A small masked image model, trained from scratch: trained on retinal OCT scans (Kermany 2017).
Rows from block 3 of a small masked image model, named by matrix and row number. Rows with one number within an expert belong to one neuron, the router's apart. Each number is 128 + 24 x the weight over its row's rms, rounded and kept within 0 to 255. All counts start at 0. Numbers have three digits each.
Before each expert's rows are labels from the 100 images, of 14848, where the router gives the expert most weight on average: "strongest on" is what is common among them. Only what is clearly more common there than usual is listed. The data: retinal OCT scans (Kermany 2017).
# router: router (model.blocks.3.mlp.router.weight, 32x80), inputs 0-79
# up: expert up (model.blocks.3.mlp.up, 32x80x80), inputs 0-79
# down: expert down (model.blocks.3.mlp.down, 32x80x80, transposed), outputs 0-79

# expert 0
strongest on: finding: diabetic macular edema
router.0:163122143095154143145127145211127110097163154120131076148140124109142116158125139141156167164101187120130099113113148103138153128120127112123137172118120148130126135104117123128158179128145120117139107110087117105135104074116110112138113140
up.0:163118102112165148153132136165075164088169177107113124116136144125147103164151114150162116118154150149162126143145122160121155144118122166147151119161100130091141124138147108156105143124111084137085122102129154134128095103086139135136115099
down.0:158121154115111139135088117085083137136164134101114160097172107141129170105115099127084122121119133120102103121125112149120090165120114070096101143115131142154092126100122140199138120151091132132125119152113142103163129128134121133146165113
up.1:169123116134141148152146141159082155103139151088119142113156140118142104126163136154156126108149133126179123134146135130123146156130124179140153122158084117110125134151154088139105105131094089119075107120090154149123104081093141141143107090
down.1:156118139107107113136113093088102111144177127104135150090165113134151177107095111101112102122128145133117133166147152143125083165118125082074121152096119141137085097086139139168146122155100114136131132119137139144140134137132101124164167136
up.2:155097139073184151136153129146133139131136152095113115123128148104143133145173124145145111128140141117203111133162149119121128131109133139164097148147111131088155126141168075113128132109102096140127126138097146150103100114069165136139126142
down.2:133147143096117137152097080103094129126162162087115138104176099129139165109115131131116099136130143113090129145148123139123107157124131072090107121109146150164094119082126125176163131165105092125130110170119124108164103133132129119133146156
up.3:127116108136127091143081172124117107099133132184105087130099078143131120102097125133153137118117131100131122119152125120144122119138080148118141098114124152152110154168080151118143076132155153098147179141092122132162123083112112115146116131
down.3:097151175138124112126079173159128142126128131129124100096117126184105144132132154131142142136108151094138143162125075101124157142114124174127143136108145108129102125139152114135147150137145115114140067145122132133153103124079149079106099176
up.4:109132143152165130153115170116134102087141143155138104095103105098199117096145111165162140144130160107149123113158124145145113165156105148138094155122120140139145145152119153105114099159148125123133166168129153102131132089089111112160104114
down.4:110147141132115115100103140125097143141131140112141097097168132162119173147127133134130140157095147112106114202146108108142136106122153135108119143138155118159128123122131120179172128170159092111131080177100158137139102092133125121103125171
up.5:148081149099162123138140123139141101136133147108184142122134118110137129097133146096205137105090171110123131155150156129120131145093143137103100199125130175115132081103134097162144129115135138147152113114134099129146149139120131152143122123
down.5:113114140140190070143090171154116131151126116109130109099165127179149121111169116098126164130115138118154102120143113162165113086105134130074160148123134121076148110130132112110137126121150123089138153077107109121148131124134117141131131125
up.6:109201152164115098130135134146132163105160160173101132146107114132101103092126160142105114136123112108101109120123104149152141133158104138142157078148121154137100151144098169138096134159136123103144092134102153132142109072140125132158132126
down.6:129147129178069102117099133149123145142167136139111148097103113156099132118122151140146150110128160120162161116099116098104151143127103131112153087139099131128084160126170115173122137135113150126140115122119150133173095118105142074110079129
up.7:109113129103127121122124145153114102118103139144141124148057186107102156123164157125187144162123168091156107135151119173140133128114156123124117098134160084144122114096092127138140132135144126127119080078121118124121127110123110161140132165
down.7:163123079170108103146094166118129120119182122122113134180107159092127119157156134121158098143124094159156149103103147162140125108105105105113128127100068126137129109114134153112102142106096124113089124097132086107143100105142130129138126147
up.8:145174149114128110070113138198133138105182113154138124197118134143101093118134133104105152162118160083114123131106116168160159123133124128150148123110158115136137108080090128126130169120139113101129117118113133109117135137139120142122107151
down.8:167114116170062117113126140181144137140137139105112147175083129138126110146181115132141110121112153183160135106107136134143114112102098142091164114153071133112119155145145136136108119126074130144112147110132109128143105102125113112114145131

# expert 12
strongest on: finding: choroidal neovascularization
router.12:124136118140113164127116121084104109135095071085136113097123157107107098145096106146125143139153129158139127142141150125164096139115124071123122120131102105145134123102162145152124104136093129173114168133149175143093104138147128173100092095
up.0:091134127117120111153174144154157078135114161099139137138135098116103117135109072074126137117175135133142068151116124129117135159151110090104130131111098148127147122107110133112122122167131140132139169146155117133123180153117113149080133093
down.0:136135160119153113122147150104143123156106113072122130130165127147107159123128130105109169146132122117099096173105108159132136095144130108105161137104183144089169105104151117112141164138132095091149106096150110115152158137147072145129148108
up.1:138128093096124147161103120102116107115141118110143140128134133107120164113147129157142069151157194143149144073127135149123096113125105125143122151148083128143122122150156171145111126120136134128137163146129138089188101112108150137133079086
down.1:091102123138123176125143061112116146129131165145144096120084128142120115146096096103187106135116128164161110150122122138151108112116162101149138153147151137111128166127139129115180135097089126118122168132147122114130105086153086128139111136
up.2:129097128145116132177135136084119138117114106095159155090131130130123135103169122112132160116147102146107139146155173151120126115132132121103123143094126135170157113168143141130070101107102136156094106105115135160144125139085174104175103092
down.2:178121121163116139088143127101102122136143169113127184160136125149136102154107153115137110082152123118089118136108142162132120080134176134112134121104136130161175130082167137153084119112117108145123151131094110123098125136147116119173114141
up.3:152115107112138145170076131111138110113179130120129118122123147098137136141141145154140104165120152119170147089146098103112145142123108143155121162140109114066124072182133158160118130097128130123138099129141121112148099117114173136172102149
down.3:076122133083131144089139092139119124120117175126202127131082110132147120122073133097169110167133168139089133143148141117167129085119145112124117101153140137129108168138140128109126132109101126123135149152156129103139127116160136152160142108
up.4:142162126142157128142124098113111141126160124152070100126123091152103183123108113159104100115123117126089134143119134117120100169115162143116155128092105085131150119097100119126101144173154110110130160065151099154120134125132160128163130147
down.4:086127119156133112165102137151115130115104167186145152125127125107125103183122129113120123122192159141090137130108111111082168074149127137082153092111149142115144113124127112140125127103099132155105084119118140138132123141123135098144084129
up.5:180099120142139161115100126099162133164073113118109119129119190127125114154145151124111087137177137167144185150147114118125147122115135121151146137150117108104148121131158134166113110117125122104098092106115146129104089139097160113110165122
down.5:108118122083113141130101124122103108115135164158190152117084132110146149122095121103180123170098113177095144136141138119112100111137112116101093154119155158137109161125097123122161138070109114137116156124159150118145142103122147128166111132
up.6:165124120101146146128127137112134121126127124089145165131131147104124140142151127167127090171122156157149141110145110092160103109110153078132124166160107097155141089155166169128129135111122138101172144130130159091151125124075143128118147074
down.6:121125114126101132100113098099094123114133170125152110110082112123141123127067073126171127127107143130164108121143146149141123106099151107143139138118191128144129193103126155129139155087107121145132153154141130098149150113136084140168127130
up.7:161095150139142125161125127113121100113138134074134179097147170114110110133188141159104126146110125116131149103168139135123163103161131131152150132143106125128137099176159150135093110061118127116133128134139142134153097138120161123147118074
down.7:110108128116126134111129111122110139075141181152174136148131152118153075128088123112169093115122135134103082126126163146130136095123152109093117147129159145125142175086128126141110138093099110123153154139106105079106122180116114154147131131
up.8:093131063136143132125107105152148144132163141143120140146133136080124104127098104149146094098123134123149137134153142131112136135076165132148126152113071138125122154117133159122149102082136110141211120135165114161106156116124108107141116139
down.8:093109139093157134164114156110099127145105178132093068115123074112128152109158105114134134078124134116121112123149116104159140182109142128187143128128067122123155132154123128142145120126106135104134148143133150142125166134160145134150106138

# expert 5
strongest on: finding: diabetic macular edema
router.5:144135143168122153099136156158135178144093148137114107141123136182110095134116140139174112111091119120184135132154108123139101155110151137156131129150131134090101146133148088132159165172137091130098096154124123138177145119127141086145121139
up.0:135141112100139103104113130149122119174126162092140146129127203166127146156128193147104121126127109157115151107144112118169111155098096142114107122159149097122122154142104135155139115151111123113108087165133158138136083169110136131162126117
down.0:136140167122138145099114106141138122128117119161142132153148100113151130093149141079146145122190103121113149142162141127105141155114129067077147122153132151153136150121159123086144139089141095116131123144112074128094108070140133105141149125
up.1:132117115102149141184122151137105144107138148116122125108145104144143143095124130148170159163127196100154123120161148114161112145102130151121139150108119122098170121114109096116108147120166113145145106134105099111192136104080124155139100093
down.1:138137120107148098156091145122088121129138101110140192127149159110196141104127135149117105127147144120097127157133136139071127105123136143095120138132116108121111139118135159134104135138129120123113075162161093154165110107088161077104124137
up.2:104137092084097122104142136148150123130144144111114157174124118148120127140123137073123088111093143113114123147084101128140112127154175145134169131114113168131106113133121123109141196117163145140105125147149087094156175112126108131094137099
down.2:105139141141127107127133113125190101115073156135106126171124120156115121163112129111098122133098163120116112126099096128163101141124176134147172116129085139083129150142150128070129149112135108077109130132142151121125150093130131136157162097
up.3:178079137087157132113136114203147142103119140127111125162131149119107126128126126124157147165112187131146126152150068105134140129111158139138127140150125158129128112140086120147135139114159104121145120103104087151157139084106124143160121152
down.3:140139062097151146152119124141122112115150105114147159101162126124179136100156112137167136129117150131112154164152154143090145151113105106097093138188126157136114121090135151117115119122128149155145082145148118080165108125102139154108115135
up.4:111136107147166131118129119135106138154131110145115129184131110121104145153081138113119161145145108140112140144105118125132163096048119127099086134111106112164111139117118135113155122116125152120188076154110143152098120167132082111141133155
down.4:093103147135116063088135139176128130124118197120090119184123104114107114105116137113134134126150137126111155133106095138133168122141101125106151093110111114129124110172127135159115141115086173115129135122140141099124126143175093137137091139
up.5:147087131132159138145105123124133145098150124099157120129122153144135121168155129141142171138141119130149117162187191107124160125134109130141126172142150105121104150149195085128134105125133095120122098127155125139090089153108160093153123137
down.5:139096124122134114184110117153118114136160122188166115096129085131130175095107125134129099136126118136102152098126109121096114113157114115138111148163124087179066156116129140142124107102113128136103083130145099151138117084113151104113132138
up.6:172072138127087122200117143170151128121136108118097146143134142107112136106123114133144102143129135132154156144141069104095140135113106130112174132134110148121143118161119108136077109107149176151125122113120092117177153093114137126116118127
down.6:161151088115119149127143124110145134115113126107158140075152139155163119136098153136133122136123156103129123190131113167127120145116129155169121124110120137127114124099137133130107180152096092144172095139123122091155108089071135167121088118
up.7:092108143149130080154113176129131110094123193159154123111137059140183145074140095121138119136123137115102110101135152128135102140146134120141136108108108133134125131148079160121117155168140118093115135104108129127174147125129126106135115110
down.7:128141133134127119117141169113089124127122101104136163152141175160140144161128147156102198117130117113141088149130160121113122090101131176095152139105121105120140091160142134128107134099106103087123125083123144124117142187136165110119105111
up.8:118151107073114112098156142128147137138104151137115128156139154158127132139102117088133112107103195123114106136094110140139118117127168123106164125135132170115150109122107132106138214112136148134103133133136090112107180108145125114087154132
down.8:120176145128120114131118113134151115116084138123115141174122113132121106139160153112100145130098154117113111154076100145165092116142184153149166099103111144071153127141130113088117140164125131098134159161137119112143159114143120139149149076

# expert 16
strongest on: finding: normal
router.16:100119136135123115088158145131110095142118140160140141119102107156128117122147154126150122089110128168130084111127130135134077118127128125151162123171123167106132116134133174136124107111111149100160099130165125099135182064126132099152152072
up.0:098125160141115113149089136120108161129097147126138130115112129109109176130100101136105155129096120090128104113143099145134097097127133092136122099133153106122109200161120118116105107162129106129120145097175070172112084131102129109110121140
down.0:130080130132117121106133126116069155098095146118114124101120124152140135153144171095115124108113106138123115089084099095151128119125135117151156136174134142118131097089112148133146144132128140101133118132132147087138151102161100164167187076
up.1:157110147167100115145133133151104123107140164113123147131134145111112137142111152132104112126142133105091112107086084161125085142131088071142113088148148111134103119148121128163141122151114149121137159129140117102141055103140104186109161116
down.1:130114161121107145112092137099153186135063158117098143137129134158181131161132176114110113104140096126140102147102177134131120093113132097159119141140152141149138106127116135157148143130121118110137189106153120132131162141136108121116173144
up.2:110134101116139109155103160142144132155137129159101099108122108135168122106154129162149127098156129108127112123084104132149151154113138129138151084114079138083129125092106141160104136140103114130122116069079174097128124097140138188137126124
down.2:165067184124143174127134150092098144135130188108158146090122107156164102111122122121115105119104103135123111128107177143124134106081094135107125139104110119142159129100128126140077111094105114124134159114138126140152137147134132114151113100
up.3:143126075113136133121113122149112106155073102115132160169152128109102134142122137098154122104139159118087158132126131113098148079106114119126100141081136143137146086122111097110169146110152118136164097146145125068137142126118097172098131146
down.3:091111139134127099176113086117093126114122113110129158121140154093097112112116161102075167146143117126100188132071135117135123149122103117165088137133085165134110154132170105114122137155165155134135107130125124137125121123115126102104129167
up.4:084127097137151138125095146141112147113119101132146163125127095147133129096112123096117134150110178146129112116122133118141104142119113164142134159119112175155113122126092113102125093148119105156113095077116173090173192140169114121122129163
down.4:116118091121129142118117122095151124111120120119117082135156100100166105116105101169138081133094173116123108188114153090131122177130087142141117151100099123127125125155119174128140093151155132152119152172124150107139104147112147108118096115
up.5:107113172130122101108125071117126166144101177114137127145125144166119162131082124103105164131131123121137101124115129137101127168053141128103158133143138124127147172134101161125110137124139090134110119058135119121116123138122092114127112094
down.5:144136127121126136098086095093166121110106095133123116098121110136146147150159157141120102133096110137108117106095118109203154142130135112151124123131130177093105094140086140160148152137109103117169152122085163121127149150141122155138134077
up.6:144154105134108122167103138120130101119129119128095163125120136114122121142116113102148174126147150171150130111118105127167147177102152154179141153134103139168112140105135127180142112131123173169154152132073151100144184124144109134147110124
down.6:169129147132149147124098144103180124128159198128139103112146112133139134118088116133122104109140124110140102141149148124119154153156123203111100148095153092156133125084129111145124118077123142144129191142125107141134141160124128112123103142
up.7:121140103135116132145134139172156141124096099166112160154096135112088141141081067139148132122113151124141140134124121105148141080097105161135134120139101120142145124153078142113112093132121161151178101084140119179132132130177119122151117134
down.7:112116168123136142109127125139113186113116163145108087099117077144153140126137098140168094105084130146170136137128141103128151101096132179138167151137131095169095109133093128133127108115095143110111126108136162178119109131132156148133150109
up.8:126146135148100111156096145151127117131103132151105184130126149124105129150087122110144139115112126139127107138117077118144144129092128152120142094080100146128097087145079155116115135116111161158180114062104085131125151139099107142104116136
down.8:096092164122130116088153139133109203123123173116144098089124084150149118139110124130184132136107094111159117129109127113177154107125130179133127141111178096146144101137130112148169103149124122134117132126112126136123159151122115160143122124