A small masked image model, trained from scratch: 25.9M parameters, cautious_adamw at rate 0.00093.
Rows from expert 0 of block 3, named by matrix and row number. Rows with one number belong to one neuron. Each number is 128 + 32 x the weight over the matrix's rms, rounded and kept within 0 to 255. All counts start at 0. Numbers have three digits each.
# up: expert up (model.blocks.3.mlp.up, 32x80x80), inputs 0-79
# down: expert down (model.blocks.3.mlp.down, 32x80x80, transposed), outputs 0-79
up.14:167122154092156149133141139097158154103079082093133119093156186080079142182195142149128100096064154139145103100133134118156148148105127120094133120134147103104160096171155089180124118087136119153147144084134127138144107106163171134137158117
up.15:112082136093150129102141116127117120126157143134170143164114111118162129133104122111153157148152142128115110144143162159150137131091162139120125150120124095137126066105147114134145162151144102101108142121111113100156158143153111135116101154
up.16:129221093157168149123120098152091210131191070176102128173092113139085078150168150189219115138121126115211148155150071181112231127081141133107166104157055127119115154126112111121123161084184145167191071138108146149149091061080124135128080151
up.17:115067120097094122118120144141144107085139182140138129179111096108127131112090138124139133118170148109105104120145155139108155133132133123118080140107124146138160110115110156101104150128153139120140119104119117084137163151147101134136086166
up.18:114170116154144105140121167088129118064157117150130071116073096159126095096157140181171130108086106137143140096154146125147102132169086158129138143121111132135111140154114161088057070141136106125138144160079129121154120089088121103165122116
up.19:128111162105147130121114135124138095109129134137148108174110068113159138063084158110176080130154153122135114124188168173107109142152113082116097190092170158132124116091122117126119132138150127117142125131097126119130149108135090140094085117
up.20:191095120137169181159197134185064135054170152057101118088128166128148092179151176198173109130168134105190125105129100157156167149131107172119177104167060107098146084172163096188098130134079108180065100090063127152136108074027162224193092051
up.21:180115092175166162149180134178106160086144136053068123053168191107164094147215177171177153095152133132205147110121104168171147136116108195126180097154077157126104153157148117198060106175108108138049085056121140187130082085064137199163095067
up.22:202063078065238200129137152159150126128152156089100096125136191031146113140135148185204144143141205154218127150244084110111163177121141150173111199136035129079160158118216000099119122060153070168095132149032153134100118062060201156120099121
up.23:163112097127137126111158111133153124197126170126134201132127173138170113128092127103105109148120138147153185152088109124095151151115179161081160164105111141142137157120112086152115136098104150172135134147136109119145163129112132141120123099
up.24:105102131078158121146108109061126096133110082069139110076192174160125151123138133114047137130148102150122123127108146121091176144083128067121122089152121089139162110093172140153087125096140117119110139125117180125158062181155143134099246119
up.25:134111166091131129080090135142119106112123167140155085165109116126131135108106133088169148171126152128110135150127131150131132137120126120121100144129159160140136101065123130097136133147186121111159117126133153128135143152123108104123109122
up.26:174103067132139183168159134149096151097104077115139120097156174097074160194146160126178140085107152113161124157141146148150190108092171137105145101145133096067171145170159120164105141102099117138136112112139088134121088116130141149167089131
up.27:106107125106106107075098144099125145107118171142120104157141084131126137144115136115148157139137154109122107147147144140130112120147087134156124127109123132146100122112093130110132164140140127121155131122124115093119162118122109140132136128
up.28:103111150095093102111106136150125173133146169118128158173101135104104113153095115084165149149124148115154123124134125142145132118116150107134120123097189154131169088106088059145104183128130102093131080100155146139094165126111155107123138163
up.29:226093077197149146141164131195106172105159194108100124082117151135124107171140145145205145128177139192213161148127115144126176153090109149109148120167088099102090143157174156159113162147067138171118086055101115135136118052095149198131114092
up.30:090220102115132092108091078195153166175213108191103148219025201144073094137133217129056153130095134098130130144074115173150179113127106161158237111205103149141121134059069077120093177131166057112151091095104146101199148070163053138178168150
up.31:167125138093129171154119083128126152120073040108137123042190196061067137163150154163175158126121146137160120114112147136139150129090142138099137091127116086109134065140164108184132098082120126128083135075124103125131093099168182148134134118
up.32:086113123135147115109107151115124101091119172150141102136117082124164145119114132105132138151151140144134114158153161145128117144135107146154098130130157127123143134137096139111149130147147149112141169122115094111130152106133096113126094162
up.33:107148160112101103097115117174145148147171173136104138182091101098121158114121160089127131123108165133124170168127114141116123126179104140163147126108134151154107170084129115133129133136137126102166099113103118115158136107132102140132095154
up.34:117129136145124126130109139166115113102162161122113117154097109093128125076114160103187150137131180107139122145135156203149099120134125135210091104138145142129117131101090120145123135163164143114148136152072151138155170124129153121152124118
up.35:078105183187120130187090197118141131097113124170109074124093073143159113091101103177178136100057169137148116106136195131134083168171069188130086135134083189131130173190092143126108110142119161177126183146087178089190132052060134072163079116
up.36:139103146117104146132124148155138120142127115134107138156102101099149143100128147108125129166166138139095116132124144151134109117194096097176095102126146151136142104119118131148128153166172104114156145103117118130124147117119093121141128147
up.37:086086124131117106101116130128160139121099169133139112112058128112141136090147172101149149138104161117137135158142150152126111108138160133112108111090135150146142116094116157112149160124161134120143119147136124127127120120158117132168113129
up.38:113174148123137109111102113202140162131174149145113116183118143158100124121129164061149172164132157094107142141110146168173178137098165175168088142140114156167135101065119126080147150153121095101193092119100171081139141119162085126132127123
up.39:171101160077150179115109165080116137105035074049073101093169166047087139118147137160134131134107163150200078134142147107128196181109140148121116136155097134101169092141125055167115097088154096136123149143155121156117094065145190126128085098
up.40:153127121138095122135144163126125118097136162119154132122091091099158127121168123126169098108145127111111151121163157136135127153123111101125086166131137156154139110115139149061140169120135140105133129099143128089133177103141099114131134121
up.41:143104147141102115163127139131136108109121153106150109120113065117128135093113111063153133145186159150114131133145168151117126137126081138118105127090155152141128098125123165112138126126153133097137156120121148129133148148136132124180134122
up.42:139106136097163100114146117106115122112159176151134126130089136158100150129101132118160107141143151119137148136184142115122081128065189118103110172115128159146169102084114075107147162116166140123149138130131093140134191138121112138121133122
up.43:137116125112205168144163117154182154138153152110154109159111182041124125164155118179213114110095214145227101158201108069101137134128154180140071199174036125055129116125189000101129067058141089157137141187104115120083081067057180114122078098
up.44:109117145136108140083128105128141103132120178130110077146111145108120143116154152150134153112126176131074119165115142120159141120156125096177138093115144131135112092107077143149147139116169155098170081116127139118143134103156111092140145124
up.45:223112130213142171204192124179064144065166123048149131069167207105146080130142189210180134081141121123201137135141123184178172151155107184109139085104095088130121122163177139168090138124096156132071102043123154168147120069108162197185080060
up.46:127106120131105120140143128124144101106124154131143084160128134095095178122108108089138136142127171103143130135154128133161146137105116135152090169103118146149118110128123121137162129133161126141130152144142122120118109143102101130149140079
up.47:199070100071161190119149136139083149129128107074122122120162167074093086160164141200162116128119165110219106142162116125125200154112118178137094142190083169065121127148212053139148114112096112200109109120094120124124034110063203113152092089
up.48:137096194136164161130052161071125084105053090155142062059145075119081138100150107167131167093111180087133097099156151116135097146161052165129091098124135119139108117195082146122141086106182133141165187124120134145095123078152157071120112093
up.49:161144123102120117113118114170125143157175122136170137158122174146133145137147142097102136144101154144148174130110168142148102132103177115130075176120133111147165136122136050130108162090106125101118105127150107097108156163110132147085128177
up.50:118144126079130121087129112173103149115186157161126129168065111138134108111087125112148142159141163154133147133106163125132121109121146119160110146116125132157131130102126108128112162123155113108125101099096102080147127141158135119116112144
up.51:115125161118099143131120150128111119108157163121105102116164102126155156098134136116189153153148175110097083134154162160158125114104131103118095134084127180136111124100080144121108131134127136089139164131126130106130144110124123141160129159
down.14:106151158114170118145095170132143115106160110140132115158151114135142161082221073115098135166075110051121132118139175225109085097127099136153077157062135152055144126157127154096144141107124110107128089135116134138128132100089110094130158180
down.15:115128118168133090118137163133114162143144098116142150126083153126126102165169139083107124145108150156139071086141141128159116143120159142104127133143095110115129105123156105140099128114096107140131176094132092114138112149134127151155132108
down.16:214151104127135137199075119082150115141145128160070146182168121122138140094146100152132059102122187128095188163136076093056120154120120130102138114115128166095053115150075131147164102151111184178080053132130111100234105077105159199123120123
down.17:103137127156111103099151162120090144143138114112126135105096139172117133150148147121136154161126104165176087128106121129154125140136155104097117114126123119127132118115155091107096144141118147123137145079152121098138096108121093135125104160
down.18:098173164104104113123095133101124139191147135110102108075167096204087141147108130184114136156109136091133104219152069098105106158100143132075143158150157083123087187151179140186178151130175116108128031173082135140153140099096154109094153171
down.19:137129136123134086099114188139114161138086098154136116099104142189118146162138161102106128163080105122160088150108127113148113125137169175121150109165109091117142096149151104099138143145104102085124139105129148089126115120096112112117119091
down.20:153128156121106149187099068060038107130221140063117169055204077154142202115104101099078124109149112147108108174125150171113076184120091060064121138067157149137087065123159155224146101170125113123169149136156165112151144140130105144171170104
down.21:161101170130093136154105117082071121118180140090133179094158032161136239082092097126063126176131145155103126146106150187159079161126090094016087160046121122184097134087178154191158079126097113138184181101156164102135149131098099075207185142
down.22:194150128068136106192088119110042092091167189065103165116249104107163255081131163084159106186107204115067168175172146138088064111127097059124070143093158161173125096065068154150211143181060068124104123153118120059243100139095135158155134134
down.23:094135152160149134105141118104171103059140145102155142134151124080099098089133120132130110118114113105113141127149131133131151133154145126202099123118148119110130155147111125149121126134146108141090129177133110132097156130136135112121084171
down.24:142119138121134125155136137150182121114121144190131137141129084137127098075218126136091133118130142041093128132157116169094110142168101174150072087095134169132116113134065128110139085152151119079092071148125121091163143090128079091128166159
down.25:116140132141159094132145167158110139165127120144119134105062138132092100171139126123133149129084118148169106132122132152152144100106127141121141141134097106127170088129170113111102167079091141125131146128111101118154125136155102112117107143
down.26:172135149175184146184105153080091130144183063101128163118168092099168171048139105121064087131149136101108127136096147180163096092162130133088088166095103163067150074154121138102111081134098124121116120116134123135182122145115137185155149094
down.27:129124125142100114120100164123117154152120130078122149138109153172101131145115144141162134150115104143163092127119124137125135093104153093132118130166101121086144098118160115127117164123116117094110117110123138101148110152154114103116087132
down.28:173155092166108095141158139125139150142133123134146160152078187109150115118136131088143131168136125168148139112115149142130168116139146158098130138144051103091130088132106127136110127125096134125073145118169076125138115149151123119118134094
down.29:165143159128101125180108149080058127138231128125160172090164090120118185082125067124083086090153129133143118118102116141128122166136098123063142115025079179123063125121115185165126099161105162151162122085145114096173162097126163137173148136
down.30:169104076177061121171116087136091116141142070097095190163090138147109081149094083119149100092144127188194156111107112117106164173116098108126175106165054129120090155113141144148070123115096197163087111088097085163125052115083186140093126129
down.31:132149191107169093189074172110137137135157122139136142129201107098137199069143054136082136128130125083131124094144130170108068128106100154100077134068133174100154087200109131073113059080128087090109159123158139150144149129077175105147157156
down.32:099150107130102094117129181124118156155139136108109103107098146167119122130141153134106140142125154158157136112096105160118175092121172130097147117171105082133158117126151092074150169129159072090108150104143111122109124118120140111128076143
down.33:130129088148119123101136107190125145167127108089113157114094145166098123120097155142160132118107133152165166123134134089127165124104121102137145111132048115143109144108159126142120140135093174106114111105127133127159085161119142116125091091
down.34:123134122142109105104105183167113143152131136099105141082144139185130116142164133121149118107103139161200173128071112113139131112105156131110134148137127131147105121163165110109136149129086132082101144092153143144195127136156125104142106150
down.35:060140110105150103133074164121105154115128124101131103080168132255119161130139152183113130119082153080129144232147069109132155140124127137074143183107141082116126099158189081130207129082161105118158081122119161137164131105089173056100148204
down.36:165168123101088131133139151116131155140186110139145171103146137144117114157141148144100161153112139103188117097070112098148159118113142109097151136141117100126153097117144122143099173164114141082105098137141125097146120124116088119095127154
down.37:136135141172116111112113150142114140115195115134134123143107157172111151131145155099145123158139134124182132106123163154114153095093118125113123130170084090119132120131195130140121146120109157071112121088101106108127123128165128120106095139
down.38:167120074186104106153149165172123119139170120122125164195084122144135118155125114086152132110113120173202160101115133105113129138112131131083162143136088098090138126119150122161080144111094167128105120074133097123138076112156117138091082127
down.39:123131129060189121166124149149144126136182175123127131112186136137154165106159144140134093144079127090113164103188152185088093103133113106107070161081147167112140115114094091076172134136122073106133070149135122070142187127094127119130175175
down.40:104117130143142086119123192133126180111138113100146115094112111169097118148136139124085122155086091151173070107130119129170137099140103130094161101137108103118144134110171100124143143116109129113131162116115118133095120157159138122136099121
down.41:076123147134133081143130172140145159155116129122147087095129109223083121145164171110078127157088127135152080175120117153132167113129147109102162135166114093095164103146150119106112139142140118125122123062133106094129175110145129115101076130
down.42:122093117122150107145100174136103141124143078093136135135088143108160160159139113134153153148091110148157121113130147113165112119095139120097138127170088086111149053128124118035119130075117142120151173067152076119122134145151098153129127130
down.43:163156131052148145172118086143077117089139166071083144077225080105158193105172175067130086161162177122029170190177149136089103131154106085115081127050168175118097107103069158206207121156090086103111060143148114079252114076087152164091170176
down.44:112109129144117103163129166170105120149181150141113144114096124124108149140174134123157134147135129147179163147127149144128146097126113119120165099146098112129132144101165137129122135129113133108112100093131113108193119125122119083146113132
down.45:132123194169093105161114066032043090115226113071169185044157074142104206085126101157057130093154156129127085136108147193144074179157091097031104172026112144154099077077133139177100117129124105136184194111111146149099181150112156160204169099
down.46:103132136157114119121153173146127134120138114125124116120140128184114127126157152111122146139111130128173135090116120159147115137073117123103141130134122101120146094134126109064142134147108130109108137099134101107120125113120107120119125180
down.47:185139116107126158174099117091077134097181146064104211068237108113185195075146085102139088156133179133044120115123147202098070132131134102086105135075163174121080076106130159144148129125093085133130133122146135098202146120107129154148133141
down.48:121132171108162098138067191148100129138123134138154084101150129141123135083170116165161145151076146054164122148169092160151155147147156130125120119115173145118140093148136130116131154105207088107112111163119182085144133099102128109096072215
down.49:159117084096164126127145133133135146126122094087183129150145147129159093143126123090111143142158100146163122085082197187159088113158174167094095163170075128102156100133191134079040137099058111125082178102142084153097091168137120162120178103
down.50:151118122147135129115138125143103151143145101087116157126068130145112102182131113087149145104112146182158148120118107134118159112098187134118131114164081110138130107125142088117111114149068143135104163123139104092146137147143086145140106096
down.51:138115118140130096100117196147127138130165135081125114094131147207107149155178151141159150135092148120192125135113139130164126130107126148127166118139124099136164145133142111103103115147116136092121149080122095111162117107123093097144101142